config.toml
model = "CTC audio transcriber"
noise_aug = 0.002
vocab_size = 32
norm = "layernorm"
activation = "star_relu"
inner_norm = false
lr = 0.0014
grad_clip = 0.5
steps = 13300
epochs = 54.5
Rows from block 5 of a small CTC audio transcriber, named by matrix and row number. Rows with one number belong to one neuron. Each number is 128 + 32 x the weight over its row's rms, rounded and kept within 0 to 255. All counts start at 0. Numbers have three digits each.
After each neuron's rows are labels from the 100 clips, of 14976, where the neuron reaches its highest value: "loudest band" is the band of the loudest frequency at the time of the peak; "top examples" is what is common among them. Only what is clearly more common there than usual is listed. The data: read English sentences (LibriTTS-R). In brackets: how many of the 100.
# fc1: MLP up (model.blocks.5.mlp.fc1.weight, 640x320), inputs 214-319
# fc2: MLP down (model.blocks.5.mlp.fc2.weight, 320x640, transposed), outputs 214-319

fc1.540:156088136164131093129109101129107151178082117070218101134134080124127203144079132126151099107127063128224097115090116137133127109196110095120126124153123099135139081163109136120125099167141198116175194135102144072116117138112131141104167035125154074119062156176131034165182134107148093167142162131138130154114127149140
fc2.540:128165134164104112148118069143172080104142117085126171130179167146126127119134147102091126108149118118140109078118108191116138137090140123121216078137140172155103132137130094192060143113159113128126106110180135140136097063161087138111111120132124131087161074096119102163170147096140136138082135103111135147189156128115
loudest band: 250 to 500 Hz (39); 500 to 1000 Hz (29)
top examples: voice: female (79)

fc1.94:087137092111101139114167124115083162089134140138173079157089169136079128192105143120111091134164115123155157161171103175178097166112056139118100095145074148114151118118153120089095154130101092114130097155081167127176189100145071154133158130100118118112069086096131116122127120098093141135156071159135128121155156141147
fc2.94:129186080169095132171108081185092068146158171093131191213121112087088070160101163112160149152109126124090119081167142119108125091121149059121161137134075107136096112088153170168107104108175136101078202082116137126133084112108147103115118131141088152149165158115114106140171114128158156137075100145089138138102156125099
loudest band: 250 to 500 Hz (44); 500 to 1000 Hz (35)
top examples: voice: female (85)

fc1.122:093088079133109099120131061140092136101164122100182106096121111119105155106125160171099134079112123121088145181170094151147172143168163127152123113074118121181111133146120169165113130120116080150087126168102119118146121110134101080119136150113117116149146153177089109143131142143117093119134114164144153088063142094108
fc2.122:093067172118063125118148109143143127114172091114107070189099151151148140151116122092158102105071121167178071109067116151149161128106113124157100103121111156166167144127125134180136067158142127122120087155119161130184112175143135110175143106182144073127122127120090078065101124124200114152145145143147145118142161138089
loudest band: 250 to 500 Hz (79)
top examples: the word "it" (51)

fc1.153:143109046176097142054128073129087121078146110178178090136160133135108185098160096157085055087168145142126120137131106148117174187154119085102171094122123122144152153145097112107150136129126133138133115115090146162070130144071139115097052096103122155061107079095168139116173064086136169130168188070126115096123068161086
fc2.153:145092163139123112117148176145087083139124116116157140079113130086157155102114093116144068129130171127083143135137058109111138155136133086109150121069087114096104124049175155108136090140094115105154116088112182196095164118115161120173157148124099161092136117157122142186093086093109177110115162108160130142117140177127
loudest band: 500 to 1000 Hz (43)
top examples: voice: female (82); the word "just" (35)

fc1.593:125149045136152127109092091093205105140094135122213093160172159115137100106186132193105135155122086105191113162128092182183165107171148115134102130167079107150140074186124183111132165165127149161144178085137062110156122145101109155123108180166105144120123145110151159099059067127128100189119102120141167064128067127130
fc2.593:121096084111031130122161120195127174105137154140141152125057087133150140134108110163113050155191068157138100099111124103135118161138083106139113127160151041131068143111058117178102158095102098124077108108119171163076149110134165140143146125147151189131183058161141115137118175145092155111125114135140132119118116108072
loudest band: 1000 to 2000 Hz (49)
top examples: voice: male (81)

fc1.356:112215090148101155134116120131161084078094167177212076132149120153125047080113130167129106098165140137098161159176127151145094126096099177128093135101053148094128156115136095112137156111105153117115150089148154081121156132085156111170069153148079141106102081095097157105170118144068136097141108166149118140214146102155
fc2.356:088146110109130135145117124141131094113142106140132116182105098163115107167154194134167146115158142139116090178119113141180106186075092081148102090114094052129153155120102125104114140109139136041106163114194132093095106134143166117114133175151118149119147090074170125112115138161187081157162085203113129122117143117081
loudest band: 250 to 500 Hz (35)
top examples: voice: male (77)

fc1.106:100119100119089100133162110143171112112160134136153130104113078185173161116196033083132091154161115076176187132170086106164184166159066140158126106094118174169095111123101130175157086123110090123132151142195092114101175118091151108169085156146151174119125158111172146071114071149132168112151082068119148057082204146109
fc2.106:102094157163125102165182135121124129122096113083101119124125111152144138186057178085128148181113092122114156116139111090116121117095119109171164126132162139140142125147115081054104171027107166090158123080181160135097130115113155110083142138179054142155164114135138124149128150107102187111129101080126120120105133122134
loudest band: 1000 to 2000 Hz (43)
top examples: the word "i" (86)

fc1.35:108102080130101160182118167126090150152161181140140120099134112113079175038112121158164081141153110122056157142169101113164113179146173064080077104090118082184170175144147181103121171158174092086140124122154210071107094100083145128127162097163144158117144146149095100124152126106114146199101158132170143026087088126117
fc2.35:117152109186127135129135123143083140151195193087143153090151116140092146082111132123135148129139138099150104122105147120077126145027123168080081145150129122106110147137097140144126157146128145130109079158151166135129159130116142157109144079150086120136115132128179117105129131122177153110075132128130148131169098134116
loudest band: 500 to 1000 Hz (60)
top examples: voice: male (87)

fc1.127:179122076129154157113052080178083114094091173165112149083109066129125105155147039138032084121129145075072119124196087137125143095146155156113135155136127108169099135143121119170149150165100120084105163089180173098133170109147087099206084104194114121115153100179087132172158132112096096107113124143160147123096122165143
fc2.127:122140148092125166095169122110134136132155071120191144128081103070129140120182132143167144146092098203159100070139087093100136234068201133104147176142133167071137092119131106081103107125147093188130119081144159148119081120130152118100133100127074103112136134129152098143070107087101133068182107103098145088124111106107
loudest band: 4000 to 8000 Hz (77)
top examples: voice: male (82)

fc1.628:109145119054128126154103100116125081131090078112129101115150147118168098176147067128113051187081130107141112117161095117088143144186163132122082096124086125152051117192163127205135174144139213163167194102140095138138141136195136076106141083138138153064115148118090145158117133194129102161115144149129115111125206127164
fc2.628:167128087149164114112135136161102152162093077132101085151169177134095139174178122133141114112125097127178104059113161156137142045205112072131117146134131164093093079093132091117116108072141140167152180165151090101149114108095097148085102097129132103113141109142108122132172131127190150131154123108091159087126080082097
loudest band: 1000 to 2000 Hz (33)
top examples: voice: male (83)

fc1.549:113111107102150156127120093113174129176139123109140101121111061118132121126181108192107084083192143110133150128145125132196132116175110113129113111098134194154125130143158065160147152198132109146150150077111121135109132157090127077110104171137194130128061089162102138174074190178149123155140159113125097133071123163091
fc2.549:123069098127157100104188067171127082135157135154106142183135158157101121135132081102087092183114188205086133151156085124171101105146148089096131130099089139113173123180066221162095128092130138108078161121130151150110101135113119096131148061122151109086080145117091136159111127157084129136119138114153103116090109112145
loudest band: 250 to 500 Hz (49)
top examples: voice: male (75)

fc1.411:045160108127129136108110151106042149135077184168161056100136115156072114101171109167123105102149121107141150115109119130127123122132153124135116089114078101107141120131108111181088118169099165187192178180168077141141151123191134146153127043135165095131064136162107113107136092129129143187115172137141175134181131165121
fc2.411:134122123159134101108128168161119139100107117205097149116083080103114119117146218107122106201153148117120107104088102065097145120151174113197128130172124131117163115067150097138085125134093122143096157165138103160126157137121126108174147184095086130139064178119091143096149164142158049120129090114111128174085146119053
loudest band: 2000 to 4000 Hz (67); 4000 to 8000 Hz (32)
top examples: voice: female (83); the word "i" (46); the word "shall" (36)

fc1.619:100115127153117074108140143110157186131111158115091118179101166135162104167074110141154090094103142142137179138116121131205195103134147121152131133167111161167106167117079194137128129149158103129195133084136130110106154096104156124122146110103097119093060063187169143157076184098099104159189078157169137140096161135153
fc2.619:142098160089126117091201100159081158119111126125128144146126074142204178146100147097098083163091159147063161197133144091093163153143141070142114081139125063187099146135151136130116116131078119098070108149116142144118094137161108115168146091172214125194153090103098155195140132204172121128172183128140082129137088098151
loudest band: 250 to 500 Hz (82)
top examples: voice: female (97)

fc1.271:110118102097058161113107160052092153134103137128125157153111093246129100091130122134090096156171137120091192146165129120119119078127101129109106139154102102151168134151103162164102111132131087122139067147161172113154119179127144141115097157212140121177156162185105071049155108210105104122077124129155149101104101157140
fc2.271:129105102110179080158150135073143142076111070096100156099106151088162102078127161138128164170131140107087142141133136094072077142087111107127116145120117155096147114066105106127072117101109111153072154062117167158061137164188162148132110127156100132114211155139146135128112072123200144127090136082116140121141193122118
loudest band: 500 to 1000 Hz (32)
top examples: the word "said" (25)

fc1.66:135131089099187136160103071125165115135109116105148118182078154113138133180062102093122054111100131159102147115183140152174077091125102137136093114123107090170090128119138066127142150116169168118171149138121118147155126060152106120108209183176081115121048101111079111209135143139128152191135188175234118157147108150132
fc2.66:162150108122131099103156118151143159096168212131124187102151144144186212141158116115139161099106126153101088141071139108088164138106102162133108145119131168156164106152139210139161030061103106144109122135147117150131082142130128117126078111114161101148141115109162102071168136155128092080125122114113139088095087083109
loudest band: 2000 to 4000 Hz (75)
top examples: voice: male (82)

fc1.331:177186113115193097111177130159176111134086148095124115176085158071124095193121132139145083102119112165209163133114095160124143095141109158131069160125105136122166099105172125102171106075114153155099143136088081174150179114165148106166141142097157126090120148076146123132151155106088170162149086128146116135083119145182
fc2.331:101087150131098161189088152185118081135197115153070151167183154158117124082147153131154204084170183148152118081148146148155147134095162112129125169094137107080133141115134174153112143162163091091145134092166159109152084149144103151151132151153078088090148116185133109142125073080115157093090178133097116100168153115112
loudest band: 4000 to 8000 Hz (42)
top examples: voice: female (86)

fc1.346:157154100071088116193177150092131121136064100135121122106130165123161122068111023079130125173140131091076132136179129134146084111188150108194147147111081204154176128108095121199142175140084130144137151165154152098100148129091149115117100109153100111063148144153150115158135112169088085078118138159157133085137156159124
fc2.346:126158140077125063194115104126039141192121155080103111163161135107098112137184104100156096127187119130123098145102096139125131085192097147169183157144106115132107148094140183197097104093176188125163089127080126145114122072117141091104095114176163150101189111074124061114173120124084125147145153106091119144147115133162
loudest band: 500 to 1000 Hz (44)
top examples: the word "a" (49)

fc1.421:121089104122132078111154134079137185115144116139092141069174133204096195107159125074132094159164104125141092139105120109136152164159132166109165098148080123134133120169163120177138103192153103186187186195133168096112198087133060143114092171143143112158109059173122130070127099187145095121115119089145117117107198103110
fc2.421:137042100141077122158199127146063100123146170106137136115159135157192136120109133112115112126162164141082115105163062112110119151162099092147100136108145161138152140112117167140177128119109098116110142079162157164132098143090117152097096102091091164119156172116138207059130133110128100170139161126115207106104135105138
loudest band: 1000 to 2000 Hz (30)
top examples: the word "i" (46)

fc1.622:091110095126116110168122176064158172140120132112113110060172132153124147119135100116151084105098106096100153152093107138135140144151121102108107116079111110110190089150146171231119051124153111130173120121117251152112185100135179190127098094137109139122159119167148057107127138193143139164096173079139158083162120128132
fc2.622:146105157202130135096155131141149120128174144091084153130158122156120174185093147129172180086149149137180094147095151112151126156051129109153144070111153140116125086088158148088114122145164113095140130109139142147172084121160137126127167103100084106155114186065125177108084156123142108075149104177101165117130126095106
loudest band: 500 to 1000 Hz (54)
top examples: voice: female (88)

fc1.538:157119093131170109141137098068158127094105161175140087132159102122122093162165090124100154086096064137196145145069109143103136133156086131152114093116131199161182087133154148136177109108074170128096144056110099139150074203167139150144135154138092175132156133082122151113146138191116081091168095146119185073107178171166
fc2.538:110129152055117145104123110155169082123100125056114108072164139115154081111150159065133181126116119120105188146100133136147136098157197140154129117119183161089138110143166121118096133123164165201124107130153114137121126113135124188097097098130143068121122144144182155115079145135135098191163182156194078106095079136150
loudest band: 250 to 500 Hz (63)
top examples: voice: male (76)

fc1.599:075125103079110121180114002116159099151146115135118129128096085135153155062117170082146070087135126115134109110128103117147129161170131169165121112099095153188077158131125144195122138184156144142141129107136143149118167054140137062122125174214149160170104147108098134076071096143145172155062092112140168125098189170152
fc2.599:128137145157120095166146133114084093104131100130122109130153106133115139144126168116122103138116117136111162083124137115106129163079125133154178148144175161111112093086151067123109180112183081075090213178120055118143147100142148153123177110132044154151123114159091164126097140113111135118157134188114112127105138125107
loudest band: 1000 to 2000 Hz (54)
top examples: the word "i" (90)

fc1.453:166152119073079174136153119060143121141038121108110139081162151214141091118173112141154088145191129090151134129138104113116174116250175104146090149149091121135178111132060148186151164158142172134153161161170082112160197129165187145070060130151177107105110090098157160098122087178160111105114153082132122130069142106153
fc2.453:143071137109135104141163115124118155138129120092127165117111118139151110087088086136103046133127178155123179124154096123084093114128088121150107160110170097126072101125147124064095149082155147144126099139144104207104168109107076101138145126152092109144126152138099165085094125129141197134168156126140057149152113128143
loudest band: 1000 to 2000 Hz (51)
top examples: the word "i" (56)