Rows from block 7 of a small CTC audio transcriber, named by matrix and row number. Rows with one number belong to one neuron. Each number is 50 + 10 x the weight over its row's rms, rounded and kept within 0 to 99. All counts start at 0. After the name is the row's rms in percent of the matrix's.
After each neuron's rows are labels from the 100 clips, of 14976, where the neuron reaches its highest value: "responds to" is what is common among them; "loudest band" is the band of the loudest frequency at the time of the peak. Only what is clearly more common there than usual is listed. The data: read English sentences (LibriTTS-R).
# fc1: MLP up (model.blocks.7.mlp.fc1.weight, 640x320), inputs 256-319
# fc2: MLP down (model.blocks.7.mlp.fc2.weight, 320x640, transposed), outputs 256-319

fc1.330 100:42 65 41 59 44 27 47 60 43 45 49 54 33 44 36 61 54 59 52 54 39 58 56 66 50 36 54 55 45 58 52 60 49 55 33 43 55 47 43 40 41 48 31 74 54 36 59 62 43 57 64 45 38 47 71 50 58 48 34 48 30 54 56 59
fc2.330 101:56 43 56 55 47 45 46 38 54 43 36 33 51 71 35 41 42 46 44 59 48 41 29 44 63 61 37 85 32 48 70 54 54 37 57 55 60 67 37 53 61 45 57 63 41 43 58 52 34 41 53 58 52 52 35 42 55 37 35 57 61 38 46 47
responds to: the word "how"
loudest band: 1000 to 2000 Hz

fc1.107 100:41 50 44 58 51 36 62 61 44 43 59 64 53 51 34 59 45 53 45 61 46 49 48 50 52 51 48 44 59 49 56 53 41 52 41 62 52 58 55 41 58 61 50 35 33 26 46 37 44 64 65 33 40 71 55 53 55 54 49 61 36 42 50 59
fc2.107 105:48 30 44 45 57 63 38 32 55 35 44 50 47 47 62 50 56 53 58 53 42 52 45 32 45 70 57 55 40 44 66 50 69 50 58 47 62 42 47 58 41 37 56 72 50 45 51 25 55 43 51 31 47 52 54 43 43 59 63 44 53 41 32 43
responds to: the word "the"
loudest band: 250 to 500 Hz

fc1.16 117:39 52 39 59 52 38 28 63 49 51 62 61 38 49 55 51 53 46 38 60 51 49 66 50 54 44 42 52 43 75 52 69 37 52 28 53 75 58 45 42 56 57 61 62 59 49 30 51 42 62 53 44 52 49 59 43 40 63 44 32 52 59 40 53
fc2.16 118:47 39 39 49 65 54 63 50 58 38 38 42 59 68 48 47 66 42 47 56 43 33 33 47 41 52 60 53 44 59 57 52 54 36 41 61 52 46 37 34 57 43 42 51 59 46 43 41 45 35 41 60 48 59 61 55 45 51 47 53 49 35 60 42
responds to: the word "they"; the word "were"
loudest band: 250 to 500 Hz

fc1.499 097:66 60 56 40 61 44 58 34 47 53 66 36 45 53 39 39 55 53 47 61 45 56 55 71 54 32 30 65 61 43 44 51 56 54 47 48 60 44 42 37 56 37 49 45 43 44 28 54 40 71 52 48 42 45 50 59 43 65 67 25 42 50 44 57
fc2.499 106:49 59 58 56 54 41 45 66 49 36 31 35 68 63 47 41 55 40 43 48 54 57 40 39 62 47 38 60 59 46 61 53 59 40 56 40 49 59 56 46 54 47 35 57 65 62 50 29 48 29 55 53 41 70 49 49 57 65 35 56 64 47 78 56
responds to: the word "was"
loudest band: 250 to 500 Hz

fc1.98 102:38 62 55 41 54 49 41 53 45 34 59 30 49 54 35 47 33 54 51 52 55 52 50 55 64 40 62 39 54 53 61 40 79 55 48 63 52 34 37 33 33 40 39 55 65 18 49 57 33 72 44 56 40 57 54 25 78 53 47 54 60 49 64 58
fc2.98 107:61 48 50 40 55 57 43 45 49 42 63 56 44 28 73 57 58 44 37 44 64 42 47 50 43 57 47 63 39 61 43 44 34 60 50 33 48 52 49 74 61 44 51 63 50 37 43 51 48 49 49 70 51 44 35 54 39 39 40 55 41 47 40 67
responds to: the word "was"; the word "there"
loudest band: 250 to 500 Hz

fc1.496 109:30 62 68 52 61 59 32 55 48 46 60 47 43 55 46 55 47 53 58 41 38 52 72 59 63 47 42 55 54 67 46 34 50 53 53 59 55 49 41 28 50 43 48 55 50 37 52 51 46 54 60 44 37 51 54 47 59 55 46 31 46 56 56 49
fc2.496 113:57 47 50 50 60 47 63 48 46 31 36 37 50 33 55 55 36 44 48 57 57 55 29 24 36 70 54 59 55 56 59 65 70 42 58 41 42 45 48 40 58 47 57 65 63 41 61 41 18 44 56 52 56 44 62 46 53 60 56 51 39 29 51 75
responds to: the word "was"; the word "it"; the word "there"
loudest band: 250 to 500 Hz

fc1.199 097:39 64 55 46 48 50 36 62 47 52 58 38 59 38 58 43 35 38 65 53 39 66 50 53 55 41 55 66 54 73 38 45 49 57 56 51 51 46 48 26 62 27 33 39 47 45 64 55 49 58 57 62 25 65 63 49 49 53 58 53 47 74 58 57
fc2.199 105:50 57 43 54 45 50 72 59 65 51 47 48 28 39 38 33 38 40 44 46 57 58 53 48 38 29 55 59 48 54 56 53 42 52 60 40 46 52 44 40 47 58 36 60 57 50 50 51 45 50 40 53 48 41 69 69 36 35 34 57 47 29 53 43
responds to: the word "there"; the word "is"
loudest band: 250 to 500 Hz

fc1.561 105:41 49 42 41 29 41 48 73 47 77 51 42 40 39 47 36 44 58 46 57 47 54 46 56 54 49 48 47 55 56 51 46 36 51 43 47 35 55 43 40 52 36 46 59 64 59 58 45 47 52 55 46 27 50 42 45 46 54 45 51 52 56 57 55
fc2.561 107:44 37 65 58 42 73 67 41 44 30 54 48 45 68 48 60 56 50 53 35 59 36 51 44 62 44 53 58 63 43 44 42 53 48 57 60 68 53 56 67 49 43 52 37 38 54 45 64 47 48 58 54 47 54 41 54 54 52 42 45 44 49 64 63
responds to: the word "day"
loudest band: 4000 to 8000 Hz

fc1.518 106:39 51 27 50 63 42 58 62 38 42 52 51 52 41 46 49 55 49 32 41 48 44 39 38 47 38 52 46 54 62 53 57 41 57 49 50 51 51 58 29 56 51 57 35 30 46 57 64 47 42 53 37 60 53 58 60 57 47 50 44 35 46 51 35
fc2.518 110:76 41 56 57 51 63 38 49 53 34 45 51 31 60 50 54 44 50 52 57 36 41 42 58 47 44 43 60 37 64 46 45 51 69 58 58 42 41 40 68 43 41 48 54 39 61 45 54 39 41 55 49 41 49 35 57 65 35 49 57 60 71 61 46
responds to: the word "how"
loudest band: 1000 to 2000 Hz

fc1.396 091:44 56 44 68 56 41 57 41 47 43 52 46 42 47 35 52 49 58 51 52 58 39 66 59 34 50 43 61 52 55 52 44 41 58 49 46 39 34 43 44 61 57 49 44 68 47 39 32 37 61 58 48 44 60 39 49 53 56 52 58 48 52 51 46
fc2.396 084:47 45 47 44 35 28 52 45 55 49 44 49 73 45 58 45 41 47 58 39 60 52 43 59 40 69 49 36 37 49 59 69 58 51 68 49 55 57 40 46 47 44 57 55 46 61 45 59 37 53 49 49 62 46 53 30 46 57 54 50 69 54 40 53
responds to: the word "day"
loudest band: 250 to 500 Hz

fc1.327 097:54 57 57 47 55 43 54 28 27 46 59 60 64 56 59 46 63 82 66 39 37 40 62 46 46 27 34 73 66 35 55 46 45 50 46 46 65 58 61 63 43 47 56 54 51 51 57 56 47 39 62 45 64 31 63 65 35 61 51 51 68 45 58 48
fc2.327 099:40 55 50 55 63 66 71 55 69 39 56 40 44 53 52 42 45 51 50 58 48 41 32 53 50 66 41 63 44 37 69 43 53 55 61 35 40 40 44 53 53 59 65 34 42 30 45 29 62 49 46 70 44 64 47 41 34 41 61 57 35 43 46 41
responds to: the word "the"
loudest band: 4000 to 8000 Hz

fc1.603 058:54 66 40 48 50 47 42 57 51 55 54 59 50 49 69 33 42 54 56 55 41 53 56 51 53 58 48 60 53 42 51 50 52 55 39 75 30 42 52 62 45 45 35 58 47 46 34 45 66 37 56 39 41 54 53 41 36 50 61 42 50 40 50 52
fc2.603 039:54 43 43 68 42 51 60 38 34 58 57 56 40 54 40 42 49 46 56 54 58 52 56 52 59 40 52 64 47 51 39 43 42 68 57 40 54 34 55 46 37 59 50 31 54 54 59 50 45 62 50 63 65 36 53 61 49 57 46 47 58 40 47 49
responds to: the word "be"
loudest band: 2000 to 4000 Hz

fc1.125 106:28 59 48 39 45 47 38 50 53 52 52 70 52 47 59 49 59 63 33 41 51 40 46 63 60 39 49 40 45 56 44 55 63 45 76 53 58 58 70 45 32 46 45 40 29 39 50 44 48 57 47 41 41 67 49 49 47 53 54 47 47 42 50 55
fc2.125 111:52 58 71 57 42 50 52 51 51 37 40 60 61 63 69 43 55 40 51 52 38 56 53 57 43 49 44 42 53 52 58 65 57 60 58 63 56 63 56 36 50 43 61 47 37 45 64 26 42 48 57 40 79 50 43 57 57 42 32 48 37 58 60 49
responds to: the word "we"
loudest band: 250 to 500 Hz

fc1.2 099:41 56 34 60 47 54 55 55 44 37 49 44 44 51 47 60 52 50 28 51 73 49 53 61 61 54 29 57 35 47 42 50 39 37 40 46 59 66 44 46 44 47 43 46 40 50 39 55 51 61 39 54 70 50 46 52 52 74 39 61 52 58 54 64
fc2.2 112:46 69 46 71 69 54 45 45 57 63 33 47 56 36 60 57 57 60 67 37 60 47 62 47 54 43 51 35 54 66 49 46 50 58 46 41 63 48 44 40 57 29 58 63 56 57 60 55 53 52 44 42 53 43 45 57 45 46 54 62 56 47 42 55
responds to: the word "they"
loudest band: 250 to 500 Hz

fc1.126 104:30 54 32 48 45 49 51 56 46 51 49 47 49 43 44 54 56 55 66 57 40 56 69 44 66 59 43 52 51 48 58 40 58 54 43 56 46 31 62 29 36 48 42 42 46 37 45 40 45 57 44 52 44 68 46 48 53 70 81 51 57 39 40 53
fc2.126 110:39 59 56 51 56 55 59 58 43 47 65 58 63 43 73 50 43 51 28 60 41 58 51 46 32 65 44 58 64 46 38 59 56 52 71 51 40 62 47 52 47 72 47 57 64 65 49 48 47 47 52 45 34 51 54 48 55 69 54 35 48 45 62 38
responds to: the word "she"
loudest band: 2000 to 4000 Hz; 4000 to 8000 Hz

fc1.519 104:48 56 43 26 54 45 55 54 44 47 43 50 43 34 47 46 58 51 39 36 41 60 68 69 60 60 45 58 42 48 52 46 62 56 73 51 62 36 52 44 59 46 53 44 56 37 52 60 37 61 46 56 42 35 57 72 56 67 59 41 62 43 54 39
fc2.519 112:41 52 38 57 49 43 60 59 40 37 36 43 57 57 77 60 34 39 49 53 71 43 48 36 44 60 47 58 46 57 58 57 52 40 41 38 46 47 60 56 52 36 37 61 58 49 49 55 40 49 65 51 42 55 49 49 58 58 31 49 34 43 70 60
responds to: the word "was"; the word "i"; the word "she"
loudest band: 250 to 500 Hz

fc1.305 101:40 75 65 41 62 44 65 47 46 58 57 58 41 38 58 40 45 45 56 54 40 72 70 52 49 30 46 57 47 53 41 53 44 59 51 52 48 58 38 62 42 54 51 36 58 52 39 59 50 62 55 45 50 44 45 60 41 65 34 48 54 55 58 45
fc2.305 062:50 47 42 66 51 44 37 48 37 49 59 50 45 66 40 50 29 53 42 32 45 35 55 47 69 53 44 59 41 43 51 31 56 54 56 48 55 44 53 38 61 49 43 54 47 46 51 43 47 59 46 57 62 37 55 42 47 64 49 46 48 52 40 48
responds to: the word "be"
loudest band: 250 to 500 Hz

fc1.379 102:40 49 37 47 43 52 50 66 36 42 57 63 51 67 59 58 42 59 51 35 65 36 45 40 62 64 38 49 47 47 50 45 45 54 39 49 36 46 45 44 38 51 38 42 36 40 42 48 45 51 80 22 61 40 72 42 49 46 53 56 60 77 57 58
fc2.379 107:57 45 42 45 43 51 35 44 61 38 59 34 66 47 38 42 62 32 39 57 48 51 52 54 49 42 55 54 61 36 65 39 64 45 52 54 49 46 58 51 55 57 50 69 66 69 43 22 56 49 51 48 22 48 40 58 40 50 54 45 40 32 42 43
responds to: the word "the"
loudest band: 250 to 500 Hz

fc1.348 104:46 47 62 41 41 53 49 51 36 58 56 63 53 40 49 42 57 45 62 40 43 55 51 49 55 39 59 42 74 34 56 57 58 79 33 54 40 50 57 72 44 40 59 47 38 60 58 48 44 44 49 48 63 46 52 47 29 52 54 36 49 54 53 54
fc2.348 110:64 42 59 62 50 43 40 63 63 59 43 51 28 44 40 54 40 64 60 55 43 50 52 47 55 44 43 47 53 65 40 50 56 58 49 44 42 46 38 59 57 61 45 59 51 54 47 50 50 49 35 34 48 50 49 59 58 38 48 35 42 58 39 58
responds to: the word "must"
loudest band: 4000 to 8000 Hz